Weights of a small sound classifier.
Training: batches of 128, held-out accuracy 73%.
Data: trained on acted Russian speech (Dusha), 26041 training examples.
Rows from block 5 of a small sound classifier, named by matrix and row number. Rows with one number belong to one channel. Each number is 50 + 10 x the weight over its row's rms, rounded and kept within 0 to 99. All counts start at 0.
After each channel's rows are labels from the 100 clips, of 14976, where the channel reaches its highest value: "top examples" is what is common among them. Only what is clearly more common there than usual is listed. The data: acted Russian speech (Dusha).
# convs0: first width-9 conv (model.blocks.5.convs.0.weight, 160x160x9, each kernel summed), inputs 0-159
# convs1: second width-9 conv (model.blocks.5.convs.1.weight, 160x160x9, transposed, each kernel summed), outputs 0-159

convs0.39:53 66 62 61 38 55 60 47 72 42 55 43 43 51 59 36 45 41 56 49 58 44 55 40 20 50 46 43 55 50 59 53 53 43 48 54 57 43 49 49 40 67 46 56 65 42 52 48 44 34 63 42 75 25 34 42 43 48 48 58 62 41 65 53 53 64 43 57 64 61 47 51 59 56 56 63 52 51 61 52 53 71 62 47 65 36 56 32 39 55 46 55 48 53 41 36 30 66 48 49 53 55 66 48 67 49 51 40 56 49 64 58 58 60 59 56 49 40 32 59 37 49 48 54 56 64 34 42 41 53 64 48 55 53 53 60 57 52 62 38 51 44 56 40 70 47 47 61 48 58 50 31 61 56 30 55 46 46 44 71
convs1.39:53 39 50 49 45 28 44 36 52 55 38 37 39 46 50 42 48 44 37 27 32 58 52 46 39 46 46 46 30 45 51 61 45 42 48 45 51 46 51 53 61 48 48 38 15 55 60 46 35 51 33 54 34 43 62 58 52 29 41 38 45 55 46 43 57 36 49 41 29 48 51 38 30 42 59 33 38 46 25 57 36 52 53 33 47 48 50 49 40 46 43 52 49 35 48 40 32 39 51 34 38 58 41 58 46 55 62 34 60 53 53 43 29 50 53 53 57 41 61 49 50 43 55 52 55 50 63 48 41 45 51 60 53 44 48 38 35 46 41 33 35 65 31 52 41 50 42 51 42 49 41 42 49 55 38 41 31 47 49 45
top examples: emotion: angry

convs0.153:47 55 40 36 57 51 36 42 51 34 39 51 33 50 37 57 53 26 53 56 61 46 54 50 42 28 61 28 48 32 37 61 43 53 42 68 52 42 33 57 33 56 42 64 42 43 51 48 57 69 38 50 67 61 59 68 48 66 53 41 36 55 49 56 57 50 34 43 52 48 54 46 39 39 43 42 41 45 42 48 39 39 44 56 50 36 48 47 59 65 53 58 52 58 34 37 55 45 39 46 54 51 46 52 67 34 51 45 42 43 37 49 38 36 44 49 57 43 42 40 31 55 45 35 38 43 69 58 36 58 52 56 16 42 41 34 41 52 46 35 40 55 47 51 49 38 61 51 34 45 44 42 57 48 47 52 43 43 51 55
convs1.153:51 44 43 60 50 32 53 56 44 64 44 55 50 65 64 34 52 36 42 50 52 59 47 30 67 41 64 53 42 53 38 81 55 59 46 59 48 39 59 60 57 54 29 53 34 40 60 45 65 47 48 41 34 54 52 49 40 69 40 46 60 44 47 55 62 58 55 35 56 38 34 58 53 43 36 42 64 54 40 50 23 52 56 32 43 47 47 55 42 53 50 55 56 60 53 62 51 60 28 46 56 47 38 51 54 48 34 42 53 48 42 33 59 71 40 38 55 54 29 49 35 55 48 57 47 49 55 45 57 44 45 30 54 49 52 60 29 46 32 44 50 49 61 48 66 47 43 39 45 48 50 58 37 43 46 58 44 38 43 62
top examples: emotion: angry

convs0.77:54 53 59 58 40 50 60 49 59 45 45 51 50 52 47 52 28 49 62 46 65 52 50 49 44 49 49 60 56 56 59 27 33 57 42 48 32 35 48 56 61 68 56 55 55 63 41 32 68 41 62 53 56 43 41 42 62 42 66 56 32 46 66 41 51 58 44 65 57 61 48 56 42 50 58 67 49 59 66 48 50 59 49 46 68 51 39 41 41 53 35 36 41 54 29 45 44 51 47 50 51 50 72 45 63 72 55 47 54 47 51 46 58 39 48 56 43 25 74 45 51 54 50 67 52 45 47 44 28 40 60 56 45 40 63 51 55 49 64 28 63 49 49 37 57 46 52 56 49 59 66 34 64 50 29 50 59 49 44 47
convs1.77:42 40 42 36 45 50 46 43 50 55 43 16 40 53 54 47 54 46 47 41 38 65 56 43 40 62 38 52 32 46 57 47 50 51 51 50 57 43 57 47 55 48 29 47 44 42 67 58 26 61 38 40 42 43 65 65 45 32 39 28 35 50 42 46 52 46 57 36 41 44 47 46 51 49 66 35 38 50 38 49 47 47 51 46 58 47 42 28 40 60 61 54 36 45 52 45 28 47 61 50 50 69 38 57 45 52 54 49 56 35 58 48 36 39 51 58 69 47 34 54 46 47 50 55 49 57 64 53 35 35 41 60 59 49 55 44 52 32 29 33 33 57 42 50 51 44 34 44 34 57 45 37 44 41 35 56 56 38 52 48
top examples: emotion: angry

convs0.88:57 51 61 55 62 71 45 47 48 47 54 48 36 59 64 55 66 54 51 51 52 50 59 46 48 50 40 38 49 35 36 50 44 61 53 47 45 54 43 59 61 50 68 55 51 57 50 70 49 49 57 67 55 46 85 39 53 58 42 52 53 77 39 51 40 52 46 42 55 44 43 47 44 48 57 45 50 60 50 55 49 49 57 66 47 38 73 63 62 40 45 80 47 44 51 58 42 40 54 78 43 40 42 34 45 49 66 67 60 58 35 69 50 48 42 67 53 40 63 54 49 43 53 51 40 52 51 71 60 48 53 81 60 43 43 52 49 46 49 48 37 58 43 54 46 55 53 47 51 36 46 60 49 66 54 51 41 49 63 60
convs1.88:47 43 60 51 62 63 49 49 50 54 45 51 54 41 52 47 61 58 56 51 44 47 44 52 49 58 39 38 51 59 50 67 41 46 55 50 45 58 43 68 51 49 40 53 54 38 47 57 56 32 49 99 47 64 57 85 61 53 54 52 51 66 64 41 51 52 49 52 54 53 53 45 49 47 53 56 51 43 46 55 47 60 62 51 56 53 44 49 65 47 62 44 63 52 66 48 59 75 60 47 66 44 58 37 53 43 56 52 48 36 51 44 53 47 58 50 41 46 66 43 67 45 47 45 53 32 48 50 64 38 62 50 63 55 48 48 47 55 55 50 50 53 43 46 54 58 79 51 64 51 49 43 56 48 64 54 55 90 62 57
top examples: emotion: positive

convs0.71:57 43 57 45 49 59 48 44 68 56 43 48 56 66 56 48 39 54 50 53 47 54 63 46 32 37 35 52 53 51 49 43 73 40 60 30 51 51 43 51 16 47 54 34 40 48 57 45 46 34 47 65 62 30 20 18 60 48 47 51 43 37 57 62 42 61 46 46 51 60 49 35 42 60 50 57 46 50 58 65 47 65 65 44 50 48 41 49 60 71 48 38 42 37 32 56 64 63 60 34 31 61 58 42 42 44 55 55 48 53 52 48 63 43 54 50 56 66 57 59 60 58 35 57 53 46 45 44 56 50 51 44 47 49 55 67 52 46 48 47 44 46 60 52 71 47 61 35 42 49 50 45 43 43 51 50 52 64 61 54
convs1.71:44 33 41 34 45 54 39 25 42 43 55 33 55 47 36 47 52 51 48 50 46 52 61 39 27 49 48 53 34 53 37 45 55 52 52 49 51 48 44 32 46 44 44 27 25 63 59 47 46 30 40 55 50 33 41 52 42 47 48 36 36 49 41 49 44 56 36 39 55 45 59 35 41 37 63 45 45 44 30 59 48 34 54 46 40 51 24 36 41 55 38 43 46 48 54 44 57 47 47 36 34 62 47 53 38 60 58 44 41 41 44 43 47 43 56 48 49 49 60 41 55 50 48 50 58 41 35 41 42 48 51 46 45 50 60 36 26 49 43 37 44 55 52 63 42 41 58 36 35 46 22 39 34 41 47 59 48 53 37 36
top examples: emotion: positive

convs0.102:41 43 53 37 77 46 48 43 35 68 41 45 66 34 42 69 56 40 50 52 47 49 46 53 56 46 43 43 55 67 54 56 46 55 37 46 42 46 36 63 37 47 37 37 39 43 53 50 39 41 44 42 48 66 52 54 41 51 47 29 46 42 51 50 55 55 53 48 59 45 33 53 43 46 41 41 60 56 41 36 52 41 33 45 42 54 39 38 50 45 58 40 51 46 38 46 50 62 53 34 44 35 38 42 51 48 51 46 58 51 38 57 55 58 45 28 53 41 48 46 46 46 56 25 42 39 36 29 38 42 50 54 44 49 68 40 44 56 46 54 39 47 52 40 45 41 35 40 45 32 46 46 47 26 65 72 61 70 44 25
convs1.102:61 57 46 58 49 58 64 51 66 41 42 56 52 56 38 43 40 54 58 41 61 46 39 59 60 64 51 31 62 53 50 62 69 38 52 57 64 59 55 57 34 47 70 52 63 43 62 54 54 60 56 56 47 41 44 55 56 48 81 51 65 29 63 61 60 46 39 57 40 56 55 61 66 65 50 68 55 46 58 52 50 51 40 43 45 58 54 62 63 53 57 35 54 49 65 43 55 59 32 39 51 46 60 60 63 52 59 33 58 48 58 65 50 64 41 45 40 57 51 43 53 64 45 38 51 25 54 56 39 37 48 64 49 71 44 54 71 54 60 59 49 29 52 54 68 55 47 40 56 62 60 48 46 54 56 59 61 51 52 56
top examples: emotion: angry

convs0.95:24 45 43 53 51 51 37 45 47 40 56 54 44 58 45 47 34 47 49 33 35 37 55 46 40 39 57 34 42 36 43 55 58 42 65 44 59 37 31 65 23 58 50 58 52 26 52 36 55 52 32 54 53 19 45 51 50 60 41 63 82 53 52 59 53 43 54 49 55 49 51 55 53 41 45 32 50 55 52 44 63 45 46 44 42 61 60 62 55 57 55 49 56 59 70 44 57 47 54 42 55 50 52 61 45 25 63 50 37 54 45 52 46 75 50 50 33 44 40 52 39 38 52 36 48 48 57 42 56 48 41 48 47 55 41 46 42 50 42 54 40 44 56 55 43 36 63 41 52 45 49 70 43 34 45 40 40 55 52 49
convs1.95:45 57 58 53 50 48 52 48 55 36 40 49 50 37 55 47 45 42 52 21 42 33 50 48 38 55 45 36 41 58 35 63 48 50 43 61 39 50 54 58 46 51 47 32 35 61 57 34 54 48 49 57 60 57 39 52 42 52 45 45 56 49 45 41 50 27 44 56 66 40 50 60 45 33 47 48 53 36 54 45 30 50 55 17 44 50 66 60 43 49 57 44 49 36 40 24 57 45 53 52 48 31 43 36 63 61 52 21 43 69 56 39 52 57 73 47 49 48 48 40 45 55 42 51 36 47 44 52 47 53 46 58 48 51 37 42 38 46 44 43 42 73 51 26 58 54 50 51 57 46 44 48 38 27 53 52 42 59 35 43
top examples: emotion: angry

convs0.10:54 51 62 49 62 70 40 43 45 51 50 36 32 53 66 50 66 48 43 47 54 51 53 46 48 43 40 30 47 32 36 47 45 57 42 47 43 53 40 61 52 50 54 53 53 60 42 68 37 50 54 69 59 49 82 37 45 45 33 48 45 71 32 46 46 53 51 35 61 37 38 45 44 51 54 44 55 54 53 52 53 54 53 58 40 41 66 50 55 40 42 77 41 45 47 58 34 39 49 71 42 42 36 34 41 50 57 55 58 55 33 63 49 40 40 63 56 40 61 49 40 38 58 45 35 50 52 67 57 56 54 67 60 42 45 54 51 42 44 43 33 71 41 49 49 54 51 48 51 35 36 51 45 63 50 49 32 46 67 63
convs1.10:44 44 61 42 63 60 46 48 48 57 45 48 60 45 53 43 58 62 54 49 41 50 47 52 53 51 36 33 50 60 46 65 49 43 54 49 48 52 40 68 46 47 35 52 54 38 47 51 56 35 47 95 48 65 52 80 63 51 55 50 49 63 62 42 55 56 49 49 54 56 58 46 49 53 55 54 55 47 45 53 44 62 61 49 58 52 41 43 65 59 63 42 59 54 69 52 61 75 63 39 66 44 60 39 50 40 52 49 42 30 53 40 51 45 57 47 51 52 62 41 64 46 44 46 46 29 46 42 66 36 55 44 59 64 44 51 49 55 56 47 50 57 44 49 49 56 77 50 65 47 44 43 54 44 67 55 55 86 59 61
top examples: emotion: positive

convs0.145:43 45 35 53 57 49 47 61 63 39 42 55 42 51 48 61 43 40 63 55 51 52 69 41 34 36 41 23 48 45 48 36 52 41 38 51 66 50 26 73 48 55 65 44 43 31 67 49 55 58 53 59 72 51 50 35 49 61 65 47 44 52 49 65 65 62 37 35 56 49 46 58 55 37 46 56 40 61 49 46 31 55 59 58 54 66 57 59 64 50 67 64 46 46 40 36 47 42 48 57 26 49 46 40 56 37 62 55 47 50 43 46 42 45 55 48 42 41 50 44 33 69 47 41 42 50 51 52 46 43 58 51 51 48 57 37 36 54 53 43 45 32 42 42 58 57 35 48 44 52 54 54 76 59 37 57 46 36 61 54
convs1.145:52 58 58 63 29 52 42 65 48 57 26 43 40 34 44 31 48 49 25 38 31 54 51 26 42 42 44 55 40 52 39 55 54 46 42 49 57 44 58 68 62 41 24 38 49 57 64 55 41 56 46 61 54 60 61 53 42 53 32 41 54 51 38 51 58 46 45 30 40 60 36 43 41 41 63 44 30 50 29 65 47 49 55 44 49 34 49 36 39 41 45 72 44 39 47 46 43 56 46 45 51 45 40 48 42 56 56 33 56 52 46 42 28 65 47 50 49 36 55 52 48 57 59 57 39 56 54 38 46 56 35 51 57 51 58 50 36 44 42 48 45 68 33 48 53 45 50 45 50 46 35 62 56 44 33 46 44 58 52 50
top examples: emotion: angry

convs0.80:53 52 65 54 59 70 46 46 44 51 57 41 37 55 70 51 69 51 48 48 54 53 59 50 52 48 39 38 50 37 35 49 40 60 48 52 44 53 46 68 55 49 61 56 56 58 46 73 40 50 56 69 55 47 86 41 50 52 38 51 53 74 39 47 39 56 50 42 59 39 39 46 44 44 55 44 59 57 55 53 53 52 58 62 42 39 71 55 61 41 42 78 47 46 50 62 35 44 52 74 48 39 42 36 46 50 65 60 59 56 36 70 50 47 41 68 57 40 57 50 46 42 55 47 40 51 53 67 57 50 57 73 62 38 42 53 57 41 48 46 34 59 44 49 51 54 53 51 49 33 41 59 48 64 50 51 40 44 67 64
convs1.80:47 42 60 49 65 67 49 48 49 57 47 50 57 44 58 43 62 62 53 51 45 46 48 52 51 55 39 35 52 57 51 68 47 42 54 49 46 54 43 71 48 51 38 49 54 41 51 56 54 37 50 99 51 62 61 84 61 53 54 51 53 68 63 44 53 58 49 53 58 54 54 47 49 49 55 52 52 48 47 56 45 59 61 52 54 54 46 45 68 54 61 49 59 54 68 50 62 77 58 46 66 44 59 40 52 45 59 55 51 37 51 45 52 49 55 52 45 50 62 41 61 48 48 44 48 32 48 50 67 42 58 48 61 58 47 49 51 53 54 49 49 57 46 51 49 59 80 53 66 48 45 46 55 48 69 55 54 91 64 60
top examples: emotion: positive

convs0.4:39 49 59 46 47 42 49 50 55 59 58 39 39 57 44 34 44 29 65 46 50 52 60 38 30 47 55 47 44 47 47 45 64 41 61 47 64 50 52 50 22 55 55 49 54 48 57 41 37 32 49 62 61 47 33 34 57 51 48 45 56 41 62 49 55 58 57 53 65 67 43 50 65 41 48 53 47 54 51 63 57 61 61 46 68 30 36 40 56 57 36 32 44 54 34 49 43 59 45 50 58 33 70 36 46 51 50 43 42 49 41 31 64 52 38 53 63 53 42 59 41 60 62 43 40 62 52 33 39 49 57 34 56 66 60 60 52 59 69 39 66 47 67 37 65 37 62 52 54 55 29 49 59 47 43 54 45 45 56 53
convs1.4:40 39 39 35 51 33 48 31 42 46 45 34 55 48 46 46 36 40 49 24 42 54 46 47 56 47 47 47 33 30 43 42 45 51 63 40 43 44 33 31 49 53 34 43 41 49 44 38 45 42 39 47 24 50 39 45 42 38 41 50 37 39 35 40 38 48 44 42 38 37 53 41 42 44 54 43 55 44 34 43 35 46 45 24 47 45 47 34 39 60 49 45 46 39 56 50 49 43 58 46 42 56 30 50 40 41 48 39 45 37 52 38 50 42 45 43 53 56 41 32 58 44 47 43 37 55 57 52 48 46 62 36 43 43 45 48 44 41 32 34 38 58 37 42 51 47 38 51 38 54 51 31 39 30 46 45 22 52 46 42
top examples: emotion: angry

convs0.100:45 56 45 53 53 42 39 50 39 37 49 59 48 53 49 61 43 44 57 54 49 28 67 54 42 26 52 30 49 39 53 67 59 55 56 47 51 38 33 64 41 44 51 46 32 52 62 52 66 53 52 59 38 64 56 47 49 53 60 48 62 48 42 64 68 44 44 26 42 50 55 47 52 61 48 35 48 59 31 46 44 46 43 49 46 45 49 52 59 60 61 57 51 43 53 31 42 48 56 43 46 49 40 53 55 27 57 50 41 32 48 28 32 69 53 54 47 46 60 39 24 58 55 38 37 33 55 55 51 33 39 50 27 56 51 31 50 61 33 62 37 47 48 61 46 42 46 49 37 29 46 60 57 46 46 49 41 53 54 49
convs1.100:53 59 27 53 42 45 46 61 50 31 46 48 50 38 48 38 45 41 37 46 50 36 62 17 46 37 54 40 29 54 35 70 57 50 44 54 54 58 47 57 49 48 49 38 38 57 50 43 66 50 37 59 41 53 40 44 38 58 44 44 49 44 32 60 62 32 56 37 55 40 42 46 49 38 49 47 57 41 36 72 48 58 57 37 48 50 53 54 46 50 35 65 46 42 39 37 42 45 55 47 60 41 27 43 69 50 33 39 40 57 52 40 43 63 50 40 43 59 51 52 41 61 53 54 36 55 52 55 54 56 39 38 58 47 39 43 34 44 23 46 39 67 49 46 66 53 43 49 44 48 26 51 47 42 49 32 48 49 47 58
top examples: emotion: angry

convs0.38:50 67 28 48 55 60 66 41 53 54 54 36 62 41 28 43 59 46 54 50 50 48 54 54 39 48 56 39 57 52 35 60 68 52 43 64 60 56 36 48 49 49 44 57 57 49 40 65 43 46 56 60 47 40 61 41 54 56 45 51 56 63 54 32 50 53 40 48 58 44 52 46 49 40 58 56 69 41 52 39 45 57 65 55 52 35 58 48 49 58 49 16 58 46 28 52 60 60 51 51 72 36 53 45 43 47 64 46 31 58 33 57 59 49 48 42 55 45 51 56 55 38 45 36 52 46 37 54 46 40 59 45 51 60 37 32 46 25 39 33 42 36 57 41 62 47 52 36 40 51 41 40 48 46 66 60 45 65 63 72
convs1.38:38 57 53 56 46 40 56 43 35 60 41 58 61 53 54 36 37 48 48 37 58 33 32 51 37 49 44 57 53 61 39 62 31 50 38 44 42 46 37 51 60 32 55 61 50 34 39 32 66 44 56 53 38 57 33 52 47 52 57 54 54 46 55 54 55 55 42 54 35 52 49 48 34 49 46 41 44 48 47 56 39 30 49 37 51 44 48 65 53 38 39 41 56 38 45 55 55 65 43 33 42 40 59 44 56 51 51 44 43 54 34 35 58 57 26 41 46 35 59 34 65 44 33 29 57 51 33 38 47 46 70 24 47 28 41 36 39 43 40 52 47 41 43 44 51 38 57 40 58 38 61 50 51 39 42 40 49 44 40 50
top examples: emotion: positive

convs0.28:60 44 35 49 37 29 67 58 62 53 48 36 35 42 47 49 54 50 52 52 57 51 50 45 49 42 55 18 59 49 56 55 51 65 34 53 56 57 26 46 51 64 53 35 57 41 40 50 31 41 57 40 50 37 47 45 35 42 58 43 36 47 48 47 44 56 31 56 59 47 49 59 49 40 67 64 41 58 62 47 41 57 32 55 57 67 50 44 49 37 41 53 49 61 44 45 30 61 33 50 49 46 34 42 54 55 53 47 54 55 47 42 63 28 60 48 37 54 38 40 55 47 48 66 33 38 42 40 41 44 61 48 56 51 62 54 65 46 55 49 56 36 38 45 69 62 29 56 42 61 31 32 42 57 46 48 45 49 48 48
convs1.28:50 47 44 51 42 37 51 61 48 52 31 42 29 23 56 44 52 31 49 47 45 43 54 42 21 55 35 54 41 50 60 46 48 48 49 58 62 55 52 45 44 38 52 40 54 38 58 54 36 46 55 64 48 72 73 61 43 45 53 53 53 70 44 43 61 41 48 47 44 50 46 28 48 53 60 50 41 41 42 67 54 39 49 48 55 49 41 57 51 38 42 69 51 54 41 41 30 72 54 43 47 47 44 31 47 35 55 43 63 49 54 52 41 29 37 59 50 46 49 47 49 57 57 45 55 52 21 48 60 43 52 52 81 44 37 36 41 45 44 49 51 46 33 43 54 51 47 46 40 52 34 48 40 58 51 35 41 56 44 58
top examples: emotion: positive

convs0.107:57 50 39 68 48 55 51 73 55 45 51 58 54 63 47 36 57 64 53 56 50 43 56 46 36 58 52 38 46 42 61 59 43 57 59 63 59 54 55 63 47 42 57 50 37 53 69 56 50 58 65 59 59 43 59 59 40 47 69 45 56 55 36 60 40 57 49 38 51 55 51 50 59 38 42 47 49 34 36 44 56 43 72 59 54 78 63 61 46 44 43 61 61 58 60 40 31 32 56 54 50 54 23 55 59 50 50 49 47 28 63 56 36 71 58 55 55 62 54 65 44 46 57 46 49 49 28 63 48 49 46 45 58 49 36 38 37 61 37 76 46 52 44 52 45 56 34 56 33 53 47 62 48 41 58 40 51 45 60 58
convs1.107:37 61 52 40 43 48 39 55 42 54 40 46 43 42 58 40 48 45 40 42 47 24 29 54 31 39 36 59 53 49 45 59 33 54 38 48 46 34 57 51 54 33 38 56 44 49 47 46 58 39 41 52 36 50 46 54 45 51 30 51 57 58 51 36 56 46 51 51 41 58 61 59 26 40 48 34 42 38 58 57 39 35 58 37 49 40 34 38 40 46 46 53 46 37 49 33 44 57 35 35 46 39 55 38 39 33 43 39 49 41 34 46 30 45 46 29 56 47 35 40 54 47 46 31 44 39 40 44 52 48 59 46 65 25 28 31 54 46 53 40 57 45 43 40 55 38 56 44 47 40 48 42 40 38 49 33 47 51 47 50
top examples: emotion: angry; emotion: positive