Weights of a small sound classifier.
Model: arch jasper, depths [4, 4, 4], widths [128, 160, 192].
Training: 17900 steps, batches of 128.
Data: trained on acted Russian speech (Dusha), 26041 training examples, 88.0 epochs.
Rows from block 4 of a small sound classifier, named by matrix and row number. Rows with one number belong to one channel. Each number is 128 + 32 x the weight over its row's rms, rounded and kept within 0 to 255. All counts start at 0. Numbers have three digits each. After the name is the row's rms in percent of the matrix's.
After each channel's rows are labels from the 100 clips, of 14976, where the channel reaches its highest value: "responds to" is what is common among them; "loudest band" is the band of the loudest frequency at the time of the peak. Only what is clearly more common there than usual is listed. The data: acted Russian speech (Dusha). In brackets: how many of the 100, against the usual share in percent.
# convs0: first width-9 conv, stride 2 (model.blocks.4.convs.0.weight, 160x128x9, each kernel summed), inputs 64-127
# convs1: second width-9 conv (model.blocks.4.convs.1.weight, 160x160x9, transposed, each kernel summed), outputs 54-107

convs0.59 089:116091175112097102131106161170123141183141108057096114138088147096118095078129135142159131159150129044083116125113090120066099136132110089073095148129139164118079112166147136096075151134129140
convs1.59 092:096120106169136194130070112153198160115125112136103130164197150122141161134190153083094122133100172127148215125150168158122175119146123144135141120163156097131152
responds to: emotion: angry (65 vs 18)
loudest band: 250 to 500 Hz (40 vs 18.2)

convs0.84 111:147204129048075125151121145118094157093080125123110112152123170093101119102111134116135100135105131085152125140091135141137079055171066164119122113196075146101084131109125091134103101124084117
convs1.84 103:133140044114129102117107163103073136146145102108150135102070167133098152068139156138115151147123105119120140091120076143093106086145183117097093153090110062142150
responds to: emotion: positive (44 vs 18.7)
loudest band: 500 to 1000 Hz (46 vs 8.4)

convs0.69 100:177147152140151104168173100063052118154108138067109121128203156087127120125144082096104122156077147167096142192091159148064102135144182122109163102127166114117185127118158110131133138126180150
convs1.69 117:091080144072178136160089078103121114142103114115111066114070126154086094120128123116111100096168135193134077135133142049116066065119115090096113055113140113108137
responds to: emotion: angry (51 vs 18)
loudest band: 4000 to 8000 Hz (58 vs 7.5)

convs0.54 082:133106141134100130131089145067079145081099086094090143144130171089145116128088166098190119138111147124058080106108108103081101170185126119123107108107176136153140083140127158133106104125106177
convs1.54 089:092095097079162224151082163147137109117136129159148144091138146165159133116163129162105086151171109157146151156113151141171092098182127140155133143143171106151155
responds to: emotion: angry (56 vs 18)
loudest band: 250 to 500 Hz (56 vs 18.2)

convs0.85 109:037138065135162082140190116157078084126078141139123113165137130111110140177124078088123166151118121143133065097114081142116124111166114096143092168138183094157132104127148144144137138118163139
convs1.85 104:136125112115110129150133159130125096081120119171122111126112170101108128137085110128129126162209104109100060087109112111115035119152061049184104100125096128096111
responds to: emotion: positive (47 vs 18.7)
loudest band: 4000 to 8000 Hz (37 vs 7.5)

convs0.143 075:067077119136106095128137139119117106110110141190123047136155144056147154162090077077107091096060132132125159108126052130106085163141133128130076140143157086147101111164113123141173093115128102
convs1.143 103:105106130125126133185139168114120111173133098173146116093045106146180140068114117132108112144156105166127083091104150147123103050150083138201122123154099157124133
responds to: emotion: positive (53 vs 18.7)
loudest band: 4000 to 8000 Hz (50 vs 7.5)

convs0.141 099:163077190093106112114154158112077165149111129137121173113147110148072110124102091168017139151096131066099058091146150122107097163163114134143118117143104147093141101099131160113055143141143131
convs1.141 100:153129113127141154089132110146134136071102098184126158155182088149077160134144098113179147180178069137117147148150095094177104150180137111121069158075094069093142
responds to: emotion: positive (72 vs 18.7)
loudest band: 500 to 1000 Hz (42 vs 8.4)

convs0.47 087:094175153060133100127096076045104115138121148094122148113146175110101079126103150175115089109159099180140077108143113136136116104108131095139110144075127121157101104099115180137091216113091118
convs1.47 109:148109140141159119139132179111154152127153102199178129103156174118158165127112104084165083176066109150152149158133157110073145130164132075141071196074083137165097
responds to: emotion: positive (91 vs 18.7)
loudest band: 250 to 500 Hz (57 vs 18.2); 500 to 1000 Hz (34 vs 8.4)

convs0.20 109:096119174096112099126109097079128164094129118089091114136087159093110098098125125093141123105155099139154057060151110153150157131120127036129130122044150150185123105101139154119104153110116056
convs1.20 121:148116117140138156114140134167160131096115090169173139080138135105149153076120063114178132128096144161162182157114142032080139138129062080095071137073102121156139
responds to: emotion: positive (91 vs 18.7)
loudest band: 500 to 1000 Hz (30 vs 8.4)

convs0.137 099:114125200103091130117114105147122161088152120096130126145128144109126104119103123086075092133100164114186153092124122154127112058153045164131072113160149142140086097104112093073084097133101140
convs1.137 095:134140100138137162083128148141049167142098115110121141074048123145106143126132129135154170110193133110106093101130121128131147136167169163118093141095131093101159
responds to: emotion: positive (55 vs 18.7)
loudest band: 250 to 500 Hz (42 vs 18.2); 500 to 1000 Hz (34 vs 8.4)

convs0.21 108:184173134135095131197152170119052108155077165092101182111136137112148089174115130102162123165179066116076188164103150143137076183106122142150092160134071133148145137173149167142091117155058157
convs1.21 103:101088180199133075163120124150131105006117161148143153184144107185021111126142047150149105109127124121123097152150153106081101159103097129075131140113104113121120
responds to: emotion: positive (39 vs 18.7)
loudest band: 500 to 1000 Hz (29 vs 8.4)

convs0.83 082:154136189130054107120119109113121150078139098068134131156061223148069134110076176083148098167140090141091080125111107093088068129117089132098066134107130146161095140145094098088064181103122128
convs1.83 099:096105089070190196119115146147172118125167109131128135126165132158139111129158095135064113102136138162131198145170098135162110057146096120102107097119191123134163
responds to: emotion: positive (64 vs 18.7)
loudest band: 250 to 500 Hz (42 vs 18.2)

convs0.49 091:114111176105083139109136120149090102148143164105143150098169176108139064102108139079078125073139163117183176123122151141122122121152091168131102096134120156162080155106151113106124084137149086
convs1.49 092:121099178122119092075100138114082147126157105138086125051087124137126137136091091099180131120164056069137122125093094105120144156126087105095113135107134163137124
responds to: emotion: positive (75 vs 18.7)
loudest band: 250 to 500 Hz (63 vs 18.2)

convs0.158 097:122125152108118162086117090075141104124159181162149118137079133111127080135124151089139113171131128116094082148097125136181130130116086117109112064170098107072151156093094161146131125091100091
convs1.158 107:126116165163059122159158094100039081124110174087119123113121146170104104124109149120189153083112157119080062109126150102098122174098160141134109110149159095140138
responds to: emotion: positive (74 vs 18.7)
loudest band: 500 to 1000 Hz (34 vs 8.4)

convs0.89 118:136097129124091096153097026169124121125119134115157112195082168125142137126149170144204074109139075127173172155050134097098117132117104150146114110141169144162115164086209107170134144104150148
convs1.89 104:128112101097076106152117158107079126122114101084140088099057115059110115072116072126090131026107167121112082089123125112123136073128121151129151112113113130099153
responds to: emotion: angry (41 vs 18)
loudest band: 500 to 1000 Hz (64 vs 8.4)

convs0.149 111:111116146130110062139134087109132079195076152153146105190148183050128088127138067115172122104091076109132101117152125140022119134124150165154097089152115140130150121075150131092074143122116094
convs1.149 110:123091122081136146164116127106116110181089083130130115138117129064158147066148105146132122091015196191117091133129188147139105054126096112173122112113138116125177
responds to: emotion: angry (45 vs 18)
loudest band: 500 to 1000 Hz (31 vs 8.4); 4000 to 8000 Hz (29 vs 7.5)

convs0.97 089:109124153146095072090099130121090090138133085086085134089077148142133141070094130173110095144149169094094085173104099074086119122123108064075147165069154146141079115161129127140067158119123142
convs1.97 086:092127120122143151125062127140202142153142095182142141146188156109135125143135179083074107174135132106100218127119161181160129118108149071128117141160167118105145
responds to: emotion: angry (51 vs 18)
loudest band: 250 to 500 Hz (52 vs 18.2); 500 to 1000 Hz (27 vs 8.4)

convs0.19 085:195128124118091101116166146112177069135171112169112123186175093136124125100117136099139123127112086049093144081068119132144149111114065112128152077165173164095054106125143116098092187064092076
convs1.19 123:087085106092137166093138115153169127182134182133128170179211180150148190168134159098131091132073193131162196127121111135040145131122148121122110107151134085166098
responds to: emotion: positive (89 vs 18.7)
loudest band: 250 to 500 Hz (49 vs 18.2); 500 to 1000 Hz (37 vs 8.4)

convs0.76 121:120170125071119143126172114108136150166072125106073143081104095168097108094116130129118127194148116062090077119151127090117106070138136151130093153135217112112114141105141171129110131144096156
convs1.76 106:132183076144119139190125096128198033169120162116108154193202103137129093166111159118106110126112169097116115179100154205127127071117171116139112128153103056138159
responds to: emotion: angry (63 vs 18)
loudest band: 4000 to 8000 Hz (31 vs 7.5)

convs0.126 088:139103158130112061070169126125112104181105160146140128169102138087136139132115138109149135114076144154180111162171076137108150130150110132103115071135139132175134090090158153106130124104151077
convs1.126 097:128144161118056151174128142085098111096156130132128112138076118122182118156100097191173072133093170074089023096097144137133117074132082166191108144124153135113077
responds to: emotion: positive (58 vs 18.7)
loudest band: 500 to 1000 Hz (38 vs 8.4)

convs0.154 081:139094151118088111077082135085085139092118137072105135117122184065133091107098134140150135151167115065059130145096083108037092138165077112056150114140151156079123137145137115168056140112116165
convs1.154 100:085138087096170188118105164158166135148129142141158139107151171207125130139188120097057108134162111140164170129134138137141115138169127146113162122180125138122147
responds to: emotion: angry (71 vs 18)
loudest band: 250 to 500 Hz (45 vs 18.2)

convs0.130 082:139107199109127103118131124123216103176209110133088123151100128110159167147131169093185114087080124089143179116120164122118179135103034134093123084112114131107081144125118125099132143085107081
convs1.130 069:117105189090122086111172121108167126119133165163155141123134135121145156124077145163187071149086132109107167156174137085158101152174107160117096140141124141141097
responds to: emotion: positive (91 vs 18.7)
loudest band: 500 to 1000 Hz (59 vs 8.4)